A small image captioner, trained from scratch.
Model: 32-pixel images, encoder norm batchnorm, encoder depths [2, 4, 2], encoder widths [128, 224, 384], decoder width 192, decoder activation gelu.
Rows from block 2 of the text decoder, named by matrix and row number. Rows with one number belong to one neuron. Each number is 200 + 40 x the weight over its row's rms, rounded and kept within 0 to 999. All counts start at 0. After the name is the row's rms in percent of the matrix's.
# fc1: MLP up (decoder.blocks.2.mlp.fc1.weight, 768x192), inputs 0-191
# fc2: MLP down (decoder.blocks.2.mlp.fc2.weight, 192x768, transposed), outputs 0-191
fc1.120,096,199,251,251,165,260,222,169,233,122,220,277,230,187,216,271,212,169,188,217,265,215,241,194,268,208,230,177,159,239,148,207,224,218,232,216,241,167,246,145,163,226,156,187,96,190,184,243,167,236,189,158,188,158,290,161,169,208,204,217,190,162,178,184,153,170,217,190,235,246,162,173,205,143,210,197,146,258,216,207,222,158,188,243,193,237,232,190,151,206,218,262,238,209,201,134,234,197,86,206,158,204,205,167,207,123,193,225,179,142,239,278,206,206,236,281,182,184,187,147,164,257,283,231,157,236,243,193,234,150,177,90,177,184,146,193,231,208,237,221,188,145,167,183,188,146,102,210,195,214,182,111,221,203,213,194,185,156,270,202,169,206,271,204,144,153,214,206,205,88,189,138,240,216,120,177,155,210,187,172,149,223,208,184,201,183,189,251,158,196,171,230,184
fc2.120,105,238,220,192,180,226,210,213,268,203,190,200,195,188,202,168,179,220,197,169,168,236,241,178,244,252,239,157,193,266,147,184,195,231,228,247,247,178,196,241,205,146,221,201,277,182,288,152,232,263,164,211,108,159,190,174,123,196,148,173,113,170,233,189,202,198,212,251,227,183,196,202,297,253,175,161,251,218,230,248,231,208,194,269,210,239,168,156,162,202,259,227,167,232,162,165,213,154,224,210,249,173,114,168,197,227,200,222,233,115,157,120,157,210,236,246,186,233,256,223,225,159,286,182,208,177,231,236,229,160,179,212,171,238,92,307,116,195,199,131,234,163,204,207,226,214,172,211,159,190,181,160,205,164,197,164,237,216,227,159,232,221,258,205,226,144,244,212,169,229,212,148,255,197,183,132,215,191,163,110,162,208,157,156,269,200,222,232,144,210,174,118,228
fc1.121,123,165,221,145,258,198,228,251,227,270,161,261,163,255,242,216,174,187,189,180,202,168,137,212,261,249,243,133,213,222,212,159,186,202,209,215,154,217,137,281,204,193,158,227,159,167,177,239,242,217,269,200,208,165,258,170,188,123,215,195,163,170,270,243,200,192,187,236,158,144,99,259,213,219,190,211,182,192,202,239,183,179,159,128,249,94,190,224,158,160,212,187,201,154,149,147,154,163,156,188,177,207,158,202,211,175,203,225,164,290,200,244,189,132,228,129,198,179,218,256,203,182,125,178,193,182,190,169,246,143,165,175,199,232,213,149,160,243,168,182,73,288,164,130,228,234,196,287,200,137,218,248,126,207,246,167,220,162,178,208,187,169,202,146,245,193,141,173,133,220,210,245,202,208,191,228,184,121,261,249,195,180,181,225,184,262,191,189,210,197,201,200,193
fc2.121,124,163,198,236,166,206,174,146,234,143,143,243,214,240,162,188,305,280,168,118,165,223,138,200,255,124,224,158,174,272,225,204,264,192,203,187,169,178,156,263,241,187,176,248,192,184,257,196,194,204,209,207,247,231,256,184,233,230,175,172,193,131,156,181,215,206,181,232,138,212,153,252,181,329,205,210,242,140,178,200,141,206,206,251,175,212,204,207,196,247,201,169,204,207,182,112,213,281,269,184,211,146,203,157,225,215,173,118,249,259,181,217,169,192,191,151,205,203,206,180,148,146,107,161,249,268,207,251,206,143,141,211,232,197,242,184,118,219,158,267,208,226,206,177,200,174,237,247,226,138,199,252,179,212,180,244,202,175,157,196,159,204,206,179,159,163,233,253,131,173,216,231,241,135,267,185,294,252,220,199,202,189,152,209,252,189,233,186,193,231,179,224,191
fc1.122,094,200,200,121,184,241,234,221,241,133,192,245,186,247,203,238,104,226,158,272,186,196,146,224,185,266,195,182,209,174,140,242,216,198,184,260,186,237,201,249,164,174,200,211,216,210,181,205,185,173,179,239,225,209,217,146,202,231,284,174,121,184,175,156,128,143,197,184,184,137,207,209,283,173,157,182,261,179,191,169,254,134,196,176,146,131,180,222,162,229,198,241,207,191,183,175,162,244,185,190,252,235,178,176,157,262,200,249,176,248,261,179,201,160,216,305,206,141,123,203,215,206,199,214,170,221,223,167,132,161,185,213,213,230,253,177,137,178,188,135,108,163,155,167,275,245,225,137,207,201,162,152,157,190,236,168,228,237,205,214,211,159,276,245,234,212,220,207,188,226,188,215,255,223,159,215,253,150,92,220,270,161,271,180,210,234,175,167,117,180,173,269,173
fc2.122,091,215,170,221,161,256,198,198,145,167,190,150,197,251,169,211,254,183,124,193,184,206,176,209,214,168,278,254,275,176,212,189,235,224,189,276,209,187,266,191,192,237,218,153,232,172,193,253,195,209,189,162,198,213,149,177,217,127,202,196,219,135,183,195,178,179,244,230,188,213,198,180,205,231,179,255,136,202,172,216,182,170,235,186,172,210,281,234,210,181,139,217,250,131,246,205,233,263,250,200,139,170,242,198,110,221,221,223,197,271,238,174,238,169,269,196,144,305,190,251,263,211,182,219,255,214,188,256,218,176,173,264,166,117,220,206,99,173,175,219,215,144,250,223,249,204,165,296,93,157,180,240,173,195,209,181,220,180,186,173,228,173,167,155,280,178,268,283,219,281,188,117,202,151,215,173,184,179,175,172,179,144,167,176,165,207,197,241,195,122,204,164,212
fc1.123,085,210,214,294,205,186,246,203,204,276,174,180,133,166,232,164,286,242,175,179,243,220,140,203,145,242,245,225,161,192,215,193,204,86,189,201,230,311,141,203,196,137,174,187,212,257,241,270,165,273,245,137,212,225,202,168,148,162,167,206,197,215,227,219,155,223,274,238,196,189,236,232,238,220,181,224,209,215,161,269,234,260,236,236,257,212,151,192,185,202,156,264,171,226,176,188,172,113,230,161,235,203,137,179,197,194,235,161,156,197,151,220,185,170,203,230,245,131,182,214,233,192,219,198,218,185,296,222,252,259,169,244,290,267,174,182,248,176,241,144,229,249,223,193,210,199,195,174,175,248,246,207,161,182,149,174,210,208,225,163,210,223,203,124,69,188,271,260,192,193,198,213,267,178,202,146,204,218,170,245,239,235,178,239,220,208,197,198,196,224,159,152,228
fc2.123,087,185,170,161,188,253,198,209,128,170,245,237,248,179,129,142,260,155,137,201,216,213,281,148,182,264,225,232,204,186,200,220,204,176,206,217,213,202,208,250,159,127,150,182,179,242,137,193,200,245,97,179,238,284,146,199,191,135,197,272,212,210,210,191,259,260,141,250,226,188,191,188,237,184,207,211,226,192,216,210,195,118,241,130,282,174,155,194,199,178,208,192,260,156,234,270,193,217,140,140,205,212,246,202,145,228,192,175,253,175,200,199,234,156,158,202,245,188,245,161,106,181,188,203,261,279,173,215,130,180,145,253,163,205,225,168,147,190,214,222,273,208,171,236,176,220,232,185,263,227,212,206,229,181,133,237,249,172,190,153,186,234,222,176,187,246,213,248,231,235,192,160,256,158,181,184,213,194,173,243,194,272,211,113,157,252,156,286,194,217,116,228,163
fc1.124,114,170,176,152,153,148,207,223,169,257,152,235,209,166,234,154,129,201,145,206,223,264,146,125,160,188,221,177,137,168,258,253,204,199,163,221,169,99,199,149,178,163,216,237,209,215,189,217,184,205,152,146,250,112,183,196,221,243,205,160,206,223,272,141,242,129,198,225,243,172,161,260,190,187,204,205,202,131,251,272,212,192,108,219,181,215,248,191,159,207,296,209,145,216,168,275,209,233,235,192,162,209,192,178,216,160,193,171,162,131,160,202,98,256,198,199,142,180,182,215,142,235,170,157,199,162,202,116,189,188,136,181,200,136,166,178,217,257,189,171,157,204,174,195,196,172,183,217,208,189,194,181,159,163,171,180,184,281,155,277,206,202,166,185,221,220,240,200,240,186,129,220,198,246,241,155,89,221,142,243,174,239,204,209,190,190,205,168,173,246,286,255,158
fc2.124,106,211,172,262,211,150,238,161,162,142,239,127,199,162,191,225,212,190,206,140,173,216,151,181,154,136,225,154,151,272,139,145,149,143,228,201,227,199,223,209,241,195,243,133,158,212,147,266,239,220,261,163,190,169,230,253,272,238,195,225,274,300,132,248,207,178,173,225,199,139,201,207,184,212,238,247,249,263,208,170,235,160,211,227,227,171,170,229,115,238,263,244,194,284,198,210,233,238,236,240,182,204,221,274,222,181,166,217,215,185,180,212,148,186,203,217,247,230,129,204,215,129,218,242,274,158,183,257,131,233,226,180,202,267,208,152,182,131,169,208,170,158,240,163,195,71,155,205,188,213,200,223,192,194,200,221,260,240,204,189,195,145,191,205,255,231,153,137,215,209,230,193,239,95,208,183,127,183,269,210,211,219,176,189,207,213,193,232,177,216,230,182,241
fc1.125,100,246,203,209,219,216,137,227,275,141,212,201,182,259,252,179,152,286,232,250,131,227,201,253,221,260,226,218,152,191,196,163,152,241,196,228,169,212,164,237,269,258,163,246,229,171,146,218,116,204,208,232,173,131,208,169,202,217,244,136,194,195,223,247,278,250,214,176,217,108,157,213,294,171,225,194,200,167,262,183,211,258,172,116,285,196,191,261,183,190,255,192,270,139,163,160,239,193,197,257,244,191,202,178,163,270,248,160,194,172,184,202,191,250,141,199,226,215,184,256,206,204,200,212,127,159,155,181,196,226,175,212,185,165,204,320,210,175,260,157,261,224,187,201,198,288,264,207,212,209,227,163,194,182,124,119,177,192,204,128,214,165,144,191,182,222,227,247,205,178,228,181,199,202,213,226,251,178,263,166,172,145,171,219,191,193,219,221,213,226,193,124,215
fc2.125,103,265,205,200,242,215,136,240,167,155,168,226,142,161,185,210,228,167,115,201,124,204,162,308,319,170,216,199,225,162,241,194,155,301,204,225,211,266,210,154,221,121,172,247,226,207,176,199,179,211,174,217,197,90,175,218,221,218,192,187,182,270,157,215,222,268,226,228,212,217,172,267,226,166,149,154,234,206,218,237,246,151,227,123,175,217,204,202,181,195,215,158,221,145,179,197,194,232,155,141,256,230,242,256,169,168,171,246,185,200,218,164,223,180,111,221,202,206,195,206,192,174,187,180,195,236,184,225,238,266,275,225,167,178,176,243,181,262,226,173,236,156,197,171,141,221,269,211,251,230,194,231,120,158,153,173,153,240,216,224,209,191,250,195,242,242,236,217,203,152,185,142,234,209,162,160,162,124,187,181,208,270,113,184,192,216,160,276,223,149,236,179,260
fc1.126,111,180,177,212,123,260,216,160,211,154,193,205,124,201,168,195,184,160,221,199,165,154,135,187,172,243,172,214,254,211,171,153,225,148,171,148,214,201,132,203,143,192,217,128,222,228,149,177,238,148,175,210,125,182,212,200,187,201,199,271,218,154,175,160,173,212,229,197,232,125,168,318,225,197,251,219,180,146,161,159,246,202,104,206,101,214,156,178,190,125,211,204,189,171,191,164,167,249,178,158,149,175,140,223,199,153,170,161,186,186,199,287,143,246,199,222,248,145,255,224,230,153,164,187,232,161,143,126,212,208,216,176,238,233,219,203,96,190,199,240,179,192,165,221,141,186,246,223,117,179,229,188,235,235,279,131,202,206,174,194,270,162,155,121,197,177,170,175,216,137,170,182,210,163,110,215,230,208,166,203,192,183,204,137,134,236,176,210,229,201,210,130,201
fc2.126,115,283,280,250,162,214,151,144,189,217,162,191,209,182,115,206,203,145,219,201,268,208,213,116,150,236,242,205,247,226,192,238,157,172,247,120,219,245,191,145,209,199,228,194,131,212,239,165,237,196,236,211,184,174,237,180,124,213,198,156,272,136,202,194,179,176,256,141,246,243,235,211,240,142,115,210,286,187,194,187,168,159,168,205,194,184,136,221,176,169,207,250,190,256,176,260,202,304,202,141,238,255,232,188,240,196,201,221,193,251,189,226,167,230,130,176,206,117,289,213,177,191,243,152,186,192,201,238,152,173,177,276,74,206,197,215,270,249,218,274,165,170,169,189,265,181,223,232,208,211,225,204,127,204,217,211,186,228,182,242,231,161,194,268,157,164,164,194,146,208,199,169,267,145,234,209,183,183,229,185,166,238,160,228,251,204,233,183,187,200,177,180,194
fc1.127,108,200,243,160,196,213,252,231,249,209,180,242,260,175,205,252,183,185,206,221,180,242,186,162,150,188,151,226,227,167,215,236,129,143,255,197,124,219,133,168,209,183,191,226,200,245,229,245,169,176,174,199,176,120,239,147,234,195,198,166,220,271,208,144,174,182,166,259,261,198,147,265,219,183,197,162,226,170,192,251,174,198,176,216,126,237,135,236,171,207,210,202,244,267,148,159,112,236,141,250,121,192,282,224,204,188,205,208,196,116,182,151,208,121,177,231,220,183,204,191,225,245,239,171,223,167,249,178,238,177,110,113,160,243,192,237,217,201,128,192,175,159,198,153,267,143,188,238,223,191,189,130,274,198,227,256,138,199,203,137,219,174,215,182,212,214,250,254,224,218,167,228,253,226,245,205,124,283,158,214,136,193,243,216,209,160,190,275,165,191,214,161,261
fc2.127,102,252,226,220,249,171,152,181,230,217,244,222,138,238,146,275,247,279,209,146,198,158,144,136,169,149,116,152,212,132,174,132,218,241,138,202,308,119,166,265,232,164,190,226,187,241,217,238,208,166,226,231,281,110,212,169,235,205,191,198,244,224,193,191,174,210,231,136,211,237,216,220,169,181,238,173,210,188,139,233,186,235,217,188,179,183,187,198,161,189,195,285,142,152,192,200,185,210,261,222,233,179,141,222,148,295,195,250,247,141,224,217,151,215,245,223,250,215,187,182,181,199,175,196,193,256,196,184,200,183,266,196,154,162,158,167,180,191,167,166,251,108,271,233,178,234,207,217,189,175,263,202,245,190,297,123,209,195,158,189,217,183,231,178,250,185,218,162,245,185,239,141,169,214,211,184,162,241,277,226,235,197,160,230,142,222,161,166,241,193,223,223,129