From a checkpoint of a small image captioner: 5.71M parameters, 32-pixel images.
Rows from block 2 of the image encoder, named by matrix and row number. Each number is 128 + 32 x the weight over its row's rms, rounded and kept within 0 to 255. All counts start at 0. Numbers have three digits each. After the name is the row's rms in percent of the matrix's.
# convs0: reduce pointwise conv (encoder.blocks.2.convs.0.weight, 56x128x1x1), inputs 0-127
convs0.5 101:112096141065138117092087207109174165141113132175157114103135143113116114073109136080117103101106146104111089167102131124122120137110092092117121097134136179163107082164089127151125109131183083076122160115079136189068148170095157148150068084123109101091118170111133089106111102143177130163095138166142128166164132140151097207121135109176199169100061149122194128140126088106145146162173
convs0.6 100:141092052146101116101116065120092126122131099141150079081095113117119108186175099126119106107137115147132165125151093085113097159163141057132131102134161122127164153082079106143121104159037134075050086118123162139109164158159177126098135055065176152165085128136132111139091121134133111116141116162130143134152185150208129117128131123084084122107099109149123082069100179117087165126110
convs0.7 099:133164121124188123163199162091133147148119143148123116103130109149083131115115140096160164134156169135087107113130115055164129079126104084116090104125091078139033120194112115117128130068122071150104137125121156149087086081059149102131126111148042117102114133092082132147088148189078125187125149147145109124112069075099131131134167091113145093127124126115093170200172137142104125135165
convs0.8 104:164159090155134117120127064147058127122118114169134092153083119135158146069170097106112200105171103119078122116137120117126114099105170038112119164134126166110098133104117159144131111145086114124067114186109104114115145102132107082130136100033082151134125162090123163149130132102114111047150123176128103167108146088163124112098140112127027153153101134135157052122152085134176148110135
convs0.9 101:145220123096113096120116176144145091161104179163136134077114132154193091129117091114097132138106158105105156196076075104112128146089117127098099102133114115087114164148108114158088150208150149118135139141132143149133075118125112062133164124123101165134118120157165058116132126156113139114066156149140160121123154135106094213126140060115094154127090131111098128138155068092183032134114
convs0.10 104:098143131168085131115114119103129176136156155090084156066124122140102136133119117107150079087113143138163128141087117079162123074114089099170092139121130120105149171149143154148160116056195152121070217137178127136123152078131120107177081205199139076107093102148158111121212109129089070124116101160132113136131116140136172095119088127093115112086127136087129150152131130207089119093149
convs0.11 097:111091132091136120148131148159123192157156105111112135167141067118041067132124127149101177084177173097142100135168139118142151137130117081125094083100160093098120090121093109109119096129134104132073105075087097154075112134146149077076133121087060060164086087111152121140163063143163107164116199160126102133106125144098141168094117109134155119208137108158122082133058117126141119100121
convs0.12 099:150122147156146105122119165163154131114105137133130114144173116166094147153098099165161076175132164136148104172114161237124090122162133221089129127118061117104076085145134103080107107135126200154137069104139143084192117166142206149121076181163113158126130165171150087095107146146116074134130096113115134121136084120142127146112148079090113086091090100108095172132094101112092113115131
convs0.13 098:153069115121146082160127097137130099149035133106138134182128140092080125094154217095159172222131143096154100109092152133184112095087102167158117132180153068117128136106132149096137119117119137138112119085147101191203082178155112140084135142141069152125148088083138118107127134145110145144088136082102124155108085131106138122093096129112150155174137148123047114089105078118139107161133
convs0.14 091:123145123087149161164116056075188132094083156103125125168178113091094136119066183068141099111144106125158106123121119148192124105063093177129100120166160104130177155149173108153136134102173167141165105150141089171228110139143088162078084102158109129152076138102159117103131145156076128118153111090125141101083132107130100137090202104095179106110129123156121139089123168142133090129095
convs0.15 103:146121162096110124111134181133102141102165088113185082091165119140223082130132098166114109106129171089225204091072164115122125053124117105106132110108080161136166113192097121105088100131128131138120119109139180077114089162142160121160144117061138113183097092160108123149117195111101124136081146126204134083136134109128132097160083145111125151116133080115146136139080114115161132113136
convs0.16 095:120129139095112101128124116131054147156129110095093110110111142141059106152116128157101092125122143154124104060163160090147084122095106073071100100159148160152162087095144148101104107103095173106136119133108136134067159156108124087122161135073088127120106043145112148129154067139131091185111112115145156117089057129116100070151146120108158088114115145122215077092136214083167079127134
convs0.17 102:128082141126090135128139097125128144126154168103132118166098128117057103139190148100093122156114117179089067096230091078175133071129133160202078120139056133157135105090069136149168097107113109074165153093161147160137178077142154162103082115130095136104136128129136126118134127140125147132189142128120089107179126154110123110139111106137146127104071134163120067131060105105100136049138
convs0.18 101:132128138122154092111177156137162129116158102093114109090136105138109169114109117121175108147124168112159096117074125101113080144189099081105068175133124103178148173138070114170088119032185119107108220107125135138090092156158155153106013066092167109134118079152126103140115172180094105128092068152134121124144125131150132122125132157101123144134120126105126173118152181089152151124131
convs0.19 101:141085138154143156164143195132113135119138111099151094169128150165099164144147149160124128099139136154130038188122147067137104161108099099177162104115119084133104088174113146104094085126121065123038084047138188096119093110124096164136162043121087142121143144143113092075137101153166152086108117136127098112077103106090098147125102123123086130133142123142112144208081089118093122107155
convs0.20 094:119104133104134095159162077051097136101153133160061148117092095168071107160115079177061091187114216145090068118110102105084114102098125135141139105110091149104105126202080134164165161098096100134153182108186159151118112152160126172140184107146154113137106117134163092080132108116084120136126142091122144122185141091126088116145153124134123107105165116128137180098096115066095125094104
convs0.21 101:131098151169185132136112143136155128107174103157072138121088137174087117118126156084085137109113170098150103083140108072132139141109121105206161106139100145139168135126169142141154084139112092155112160045099185124126132097132088234179143109086143148141135071108174113104107119142065163166104148055101176143163120165172121094148185117161171129121118145120129199125096104120105119111103
convs0.22 099:217103121087138175149108047150142070156158106126131117119148177098096134155130119161101086121172138154184162095175069132135147210100166137149128121142156149137131153152162115161157175146127113111130143113118159158193147110165152127123172096091154183121147127135088122157113097070127121103168047138151151134145102130087100211125128151143128146150136107152080151133102145092071199150098
convs0.23 103:105111119112133081149155153113091099097219130076108154077081060151101103086123108141216144149126096152145061200110122131162094149152146134093132119131089091109108155121140139118128126172087190085130160116118161165118122131094093159103134124128098183085126156078087124131091099126192154136106117138092136096138132146132111158162100144191138148113080105142119090091076072155112167082188
convs0.24 094:122117081123155148133132073183168086125190191115103109159176173110048163127138091130175108134105065105058125109105162131189163127100132136149075108142126115163146117096175119139174108102148121134154147115129130084129150085064078124134161195150107107144134143107133121126177104077089145157154114092110091154146145140104116152148153110107193128098119187122158177089112075158128111211128
convs0.25 103:172106073127166110141113040120114175160126075080121137088176115118145130152127109060085113163125090138161097082081111191089163088183156155109126123114080138123043201147136109184128156124135098119197148139102123082078129155180095095181155106161110152115090092109141134149110139121117157104137192123178086088117121120131148135110107185104089118165164136096143157126126163121118124125121
convs0.26 101:172125096145152119102128096162109110125062119163089098102137126138141222125131139117180125092077133157127066143165129077121114113117124098101125110134120126123102123108144188121148171161143131162144116118147151138058139148107074086116156122175119120143061106092160148128090115129119134255138183125084153090126145120166167096155112092088214160121099128130096128112129045119119125113152
convs0.27 104:152124099118155136159143205123169181140129196108105088117115127109209134146134105078177110117129111116130089113157195123119110152158115092145130128120123104086160113132112103153127139186134144090144208146114115163092173114151119125177114103081106155117110078132135117161107188099128134115085080074105119130171108119073066091152119179067108078177114182122140107139157189182106083093110
convs0.28 100:093107152227122167115098141135123129087072109143107121186098148106162129141113165134115109176134127094146216138131096096125150204125175111136163108112175120159136116189098157150128084167123155134147101106126203122085144110144101123114109112172107083114100113126122096234142187124083118117107156164144111143078135113146134147150129154188183170162112113094108180177097129145147084108136
convs0.29 097:105131096136082098155138090107219133125126096095134087108119110139127094083177109104165122109111148122126085025107121129130093084120142088099091138116137085127122113153114117189097157071148113113135114137161185127141073153138090126140161127052102105124136021117067137136134104208157110148119074151103129104114107130116124076089098064108124129143106116164160133127126073139193129129110
convs0.30 104:105134149167098074139140089121091135110123157160167154147128142128095101132113113084161137122116124124157074149053130198152123178146108199125094157137126103102191139164117114135131177126106098092255127109147112169149129117114098143105097106201090092177071154180175103116129147145112131137119132146104150127099122171176156119105117076121176125104117083091159140151180134141078067093139
convs0.31 100:131175127126168126148160102139166120090074084144152152168121203112083120072136091198148117108118126142096134118134131106123083168124080077109127107190118099138195127149160128106135091105109157118152085031120115152157152091130137162119142189142100105124152068177124124148101116152111166100144186160094148113152083146151093144120114122111095077192100141124127142116119125107092101142241
convs0.32 105:102135139094121121128186099100096100139102089187119182138132075162158112046114153137135163144155126124057129128110151205099139112118120142103103091108161124145077104212111086099136131171126069104149088139100190141151126111150107124155131182104121100123189112079135122123071133154116115045123157119097111143112109085118124130138096144120058139074093120136088086144178120093141070121185
convs0.33 104:120140128080157109153116130129158143143097105096224152112124102194159162168100144117120138118147119142129101144123118139154129136152112123155078163122175255127091158141125114112175111100120166133112112158190161147150078162097102112122153109173114140172104141218147124107107123119150149098122135153116092127169162141198110177118114144140106125090115140125088156146218196124187131146121
convs0.34 112:095114088098156124117108169123142095165108149080178164130139119120102105202156104145117161126109169135113108059097108136122142157103138138128108193126107097132115105085113129085110089088090208134164141100105123075119150089091208089122161105140176135101122151082108110080141187095127147096117078129159069122103161167124147044111158094106100148146126161162162199182105136083104089119143
convs0.35 100:172106183145116108166173088124221118107110174091146175124124088108107161157122083124114121205119100161079077106111117115073124157067118157105089128154126064117156107140221112122074151124152112128154137108101150160098146137111126095187141102147075105099151152109093128184144099100173138180123151150086189148159111171127155154158140138113147138123175133131150157094171093130089150090164
convs0.36 092:161104131099077135183089129085116148130110135169093148209104202136084124120143170163121098120101153093120158126161117147109142111103104131149111114159112124144082086116211123101104195096173094107152185149113153155166106122136114103120174129115158068160135173114133139117128100131137125157124130123134191125072154191128100141184096113125155161143162124183232125101110110124112081191077
convs0.37 092:154122084124124078178150127083081133163129100133163079096108171090137154156098138141136138093158144146102144110140147081145144117093093107113187123142150107145073118115150145196105115081074177150098159158189131127094133136133090121159120117160150121137166089157056127121175146115063147060088095171168096136176121070119147159126144164069056125108124156044127144146171127153108076144118
convs0.38 100:123114082169084152169105145083073116095111133102102150122086179153153106124170118131118097103096117098094133125096129096130149173048118093097093083126093103134089112112151178196129105133101035107113110152127176139177125149074107158086101132079111134085096125111085063107091119120183177147121095151139126134103109103124151081069109119134136132113077130122121122095139110180173154224118
convs0.39 096:158091111120128101125137099179147114101157157198066166108120116204110127115168141108075092141101165069111096166133093095126127119160099139055104174134146081094126172092076083117091176125122139139159127095151092131149060170109152189078101116114142164099160182136115161125098157164107134149170136100068116140125139089128131144091113123172128095145129106106130122119171120165222193129129
convs0.40 101:101075140145166119150133078154163068135168113091160153068133151148105131088148067090115105146121123147100052046111132158145077166127150184118130108152213119110146125067124118095118155111110094129164128072170175077137138134133056153122158115144129136120120124101110100120118131086137131160076114179082117161144110135124089109170086134127172084106076127123066088054105092151114132118149
convs0.41 093:160082156193104146135126104138154186096095157192080126067154103132184120152113143121162114145121150146128169134067086144074111074184155176028153123130076212075083137165083097112141116097155135120134069151107082170105134147092134100067115109144105147111107147156135128112129130146102121142150186116158131103128145155143112130124091136170177061104142132111099132143115131158075154142135
convs0.42 102:142085123111112136107122139147156120122047166133208133147118097125156089255116070085116141111136139109114148108178121111126109178106128157129130170120117154168048123087108124199182135112110132095162115157111106157169137184092107175122146141141138100110107117110109100107107168127097174188135133134100111137117125141110127077066118121126167132091081112094046133149123160111144109134141
convs0.43 097:159117138106099125127153089118057055161130097131127043134058204106129153120163105088123106089136098125092194094142135106108129136099118057094136099171196094173159122100173129098121104129133181142034135088114153079135146133160128084113172104106135151124070143105107099104153127115161161098150119119108129163105114101110152114193150156135111148103105110145092123081138137102150130153056
convs0.44 106:166143130098130142115120124100086137166117093122107101138179193101102106126152095086092102170080106130108129148134161160074095140094121152091152110095082082096158092144080104068149084191141165094102160105139144139098146163244101160076117125128123136220144118109132100113085073106167121114105118165135124079110119169140146134111153102098132130163192168100180122123126148146162142072092
convs0.45 097:124118153121140139112145077081149145135145086159124174071111122143060152122117130107191167082138171117079142203129105113124073180103137095170073086074124142110162102117155097102123118094107086099058163167088110112142154117102112099110081122089086112146145147117109129099098094077166159121118133147132190096121134145103119241118159093152144125100105125157117107174122151102063174097149
convs0.46 100:077145131177105098151159093090142111099165095148162100102093094104175125119157119107185099104117121122159174170045153094090120121106132126075101142106117085132128090136076162150162134117125065086117136129145126067104112111107096096113097114150124124125103230100104085144139149103088142138114135196116122135094095077113138255130139134167114169113110141100146149180106101097122082136130
convs0.47 103:109138131158057112117161154160150102117124095089127179150110156105104018133131129083157119152150160142174131095120127126078166193154101169105138105149080155121151072163084156137121133133074107110046109138164123112177162177098109094179114089088129200099111125100116145141106137140131141114118118127127134185101096190131210141111154146109086134105205136141155141111163117147131091144085
convs0.48 101:172125097146128107130189141121131142114142089122086118082128110144133126131114104124120162136130156098168159134119100060134127100126060078080112162126127122123184124125155133141112154124117129165068081185113173164136101124126135094116094078115060167143117134154161106134126115131083184215163142119119192164158109162133099125115144133075204120103122127138113148140170099132255063170119
convs0.49 097:156127120106110100094150149117068125118161091166097148087085147153109189136097084134159135133199115130135068187143098106154174127172143129153122098129116134106053105156112112161141137091067168142180109102128157069135139189137147143174114138130101093074220131129089121111107098097169144089137073135126076124104125026126129112133108119115061113131114113130148110129143153075147176153165
convs0.50 103:152180165074090095146087146133109135132105192174178118096152131169109079139107101174124117162157080118161035181112166088105130138065083170091126095119114099106106146152179113088078163110183130162105117098140150134114079076120115126102121160122095092103103136122162120123159081095134097074084174213163135181116096150112154062119108117143153141128129091146135151147102144108168124114123
convs0.51 104:086069105159118122114134175119178155126121151078172147102140121103124133084107115105102151123139074122122091137123076078159119144084107155094146085147141144081084141105086116155154133169064137078173132136146112156105178148106141092109121058137083082144155179136143167162099133093154105144129096106141129149128134151125077196151140121190133147134076143118191101170116175197177030104125
convs0.52 095:092252080127127150124099161154078082129165100099166092127083152105138143072172137126109117108140097107127155159170125108137164112146091128183138130136161140083160096088112149104126094125095038114091154164120110098141128109106153128132105119100214073139161085135167150108132147123099138083134066079144107121148209100111171133134137124149128140108068144116080092151156101143074105118130
convs0.53 102:132130164145119111169096149105127110125127138170159129191134133177163125105094169172131142132131149183137105135094128113229123164097144134172107157154129131128102157148096147132106176197168155146088082139159088174133086159103075119168160069116168103151153191105123143183158187164134150141125151184139155154122126113217200135135164112140105096097134140132114193167166143073146134144109
convs0.54 104:110136055104141084072159073144063100155110143131160159120127078130123052100119125097106136091162130128098107087179106099119166101121134125140149095079092122127108108132162164099118109116135162109063109119145093072123074124084137104177161128091144155065105141120134143140091110130145098141151132133094140236123133216127149097128155162176183135121095200107140158098149107119148110128186
convs0.55 094:084092104166131143139087160111071124155134062101109129153090128115086133181122124104134135088109166138184119206101139145175117100135126081192122120147114092203113136138160090200142094080135091129091189128098137091154144176146107111225109151129113119120115083089134123088147121115120145090166162170117108162152081086081169109121158148125100143088148150117139168110144125181114139054114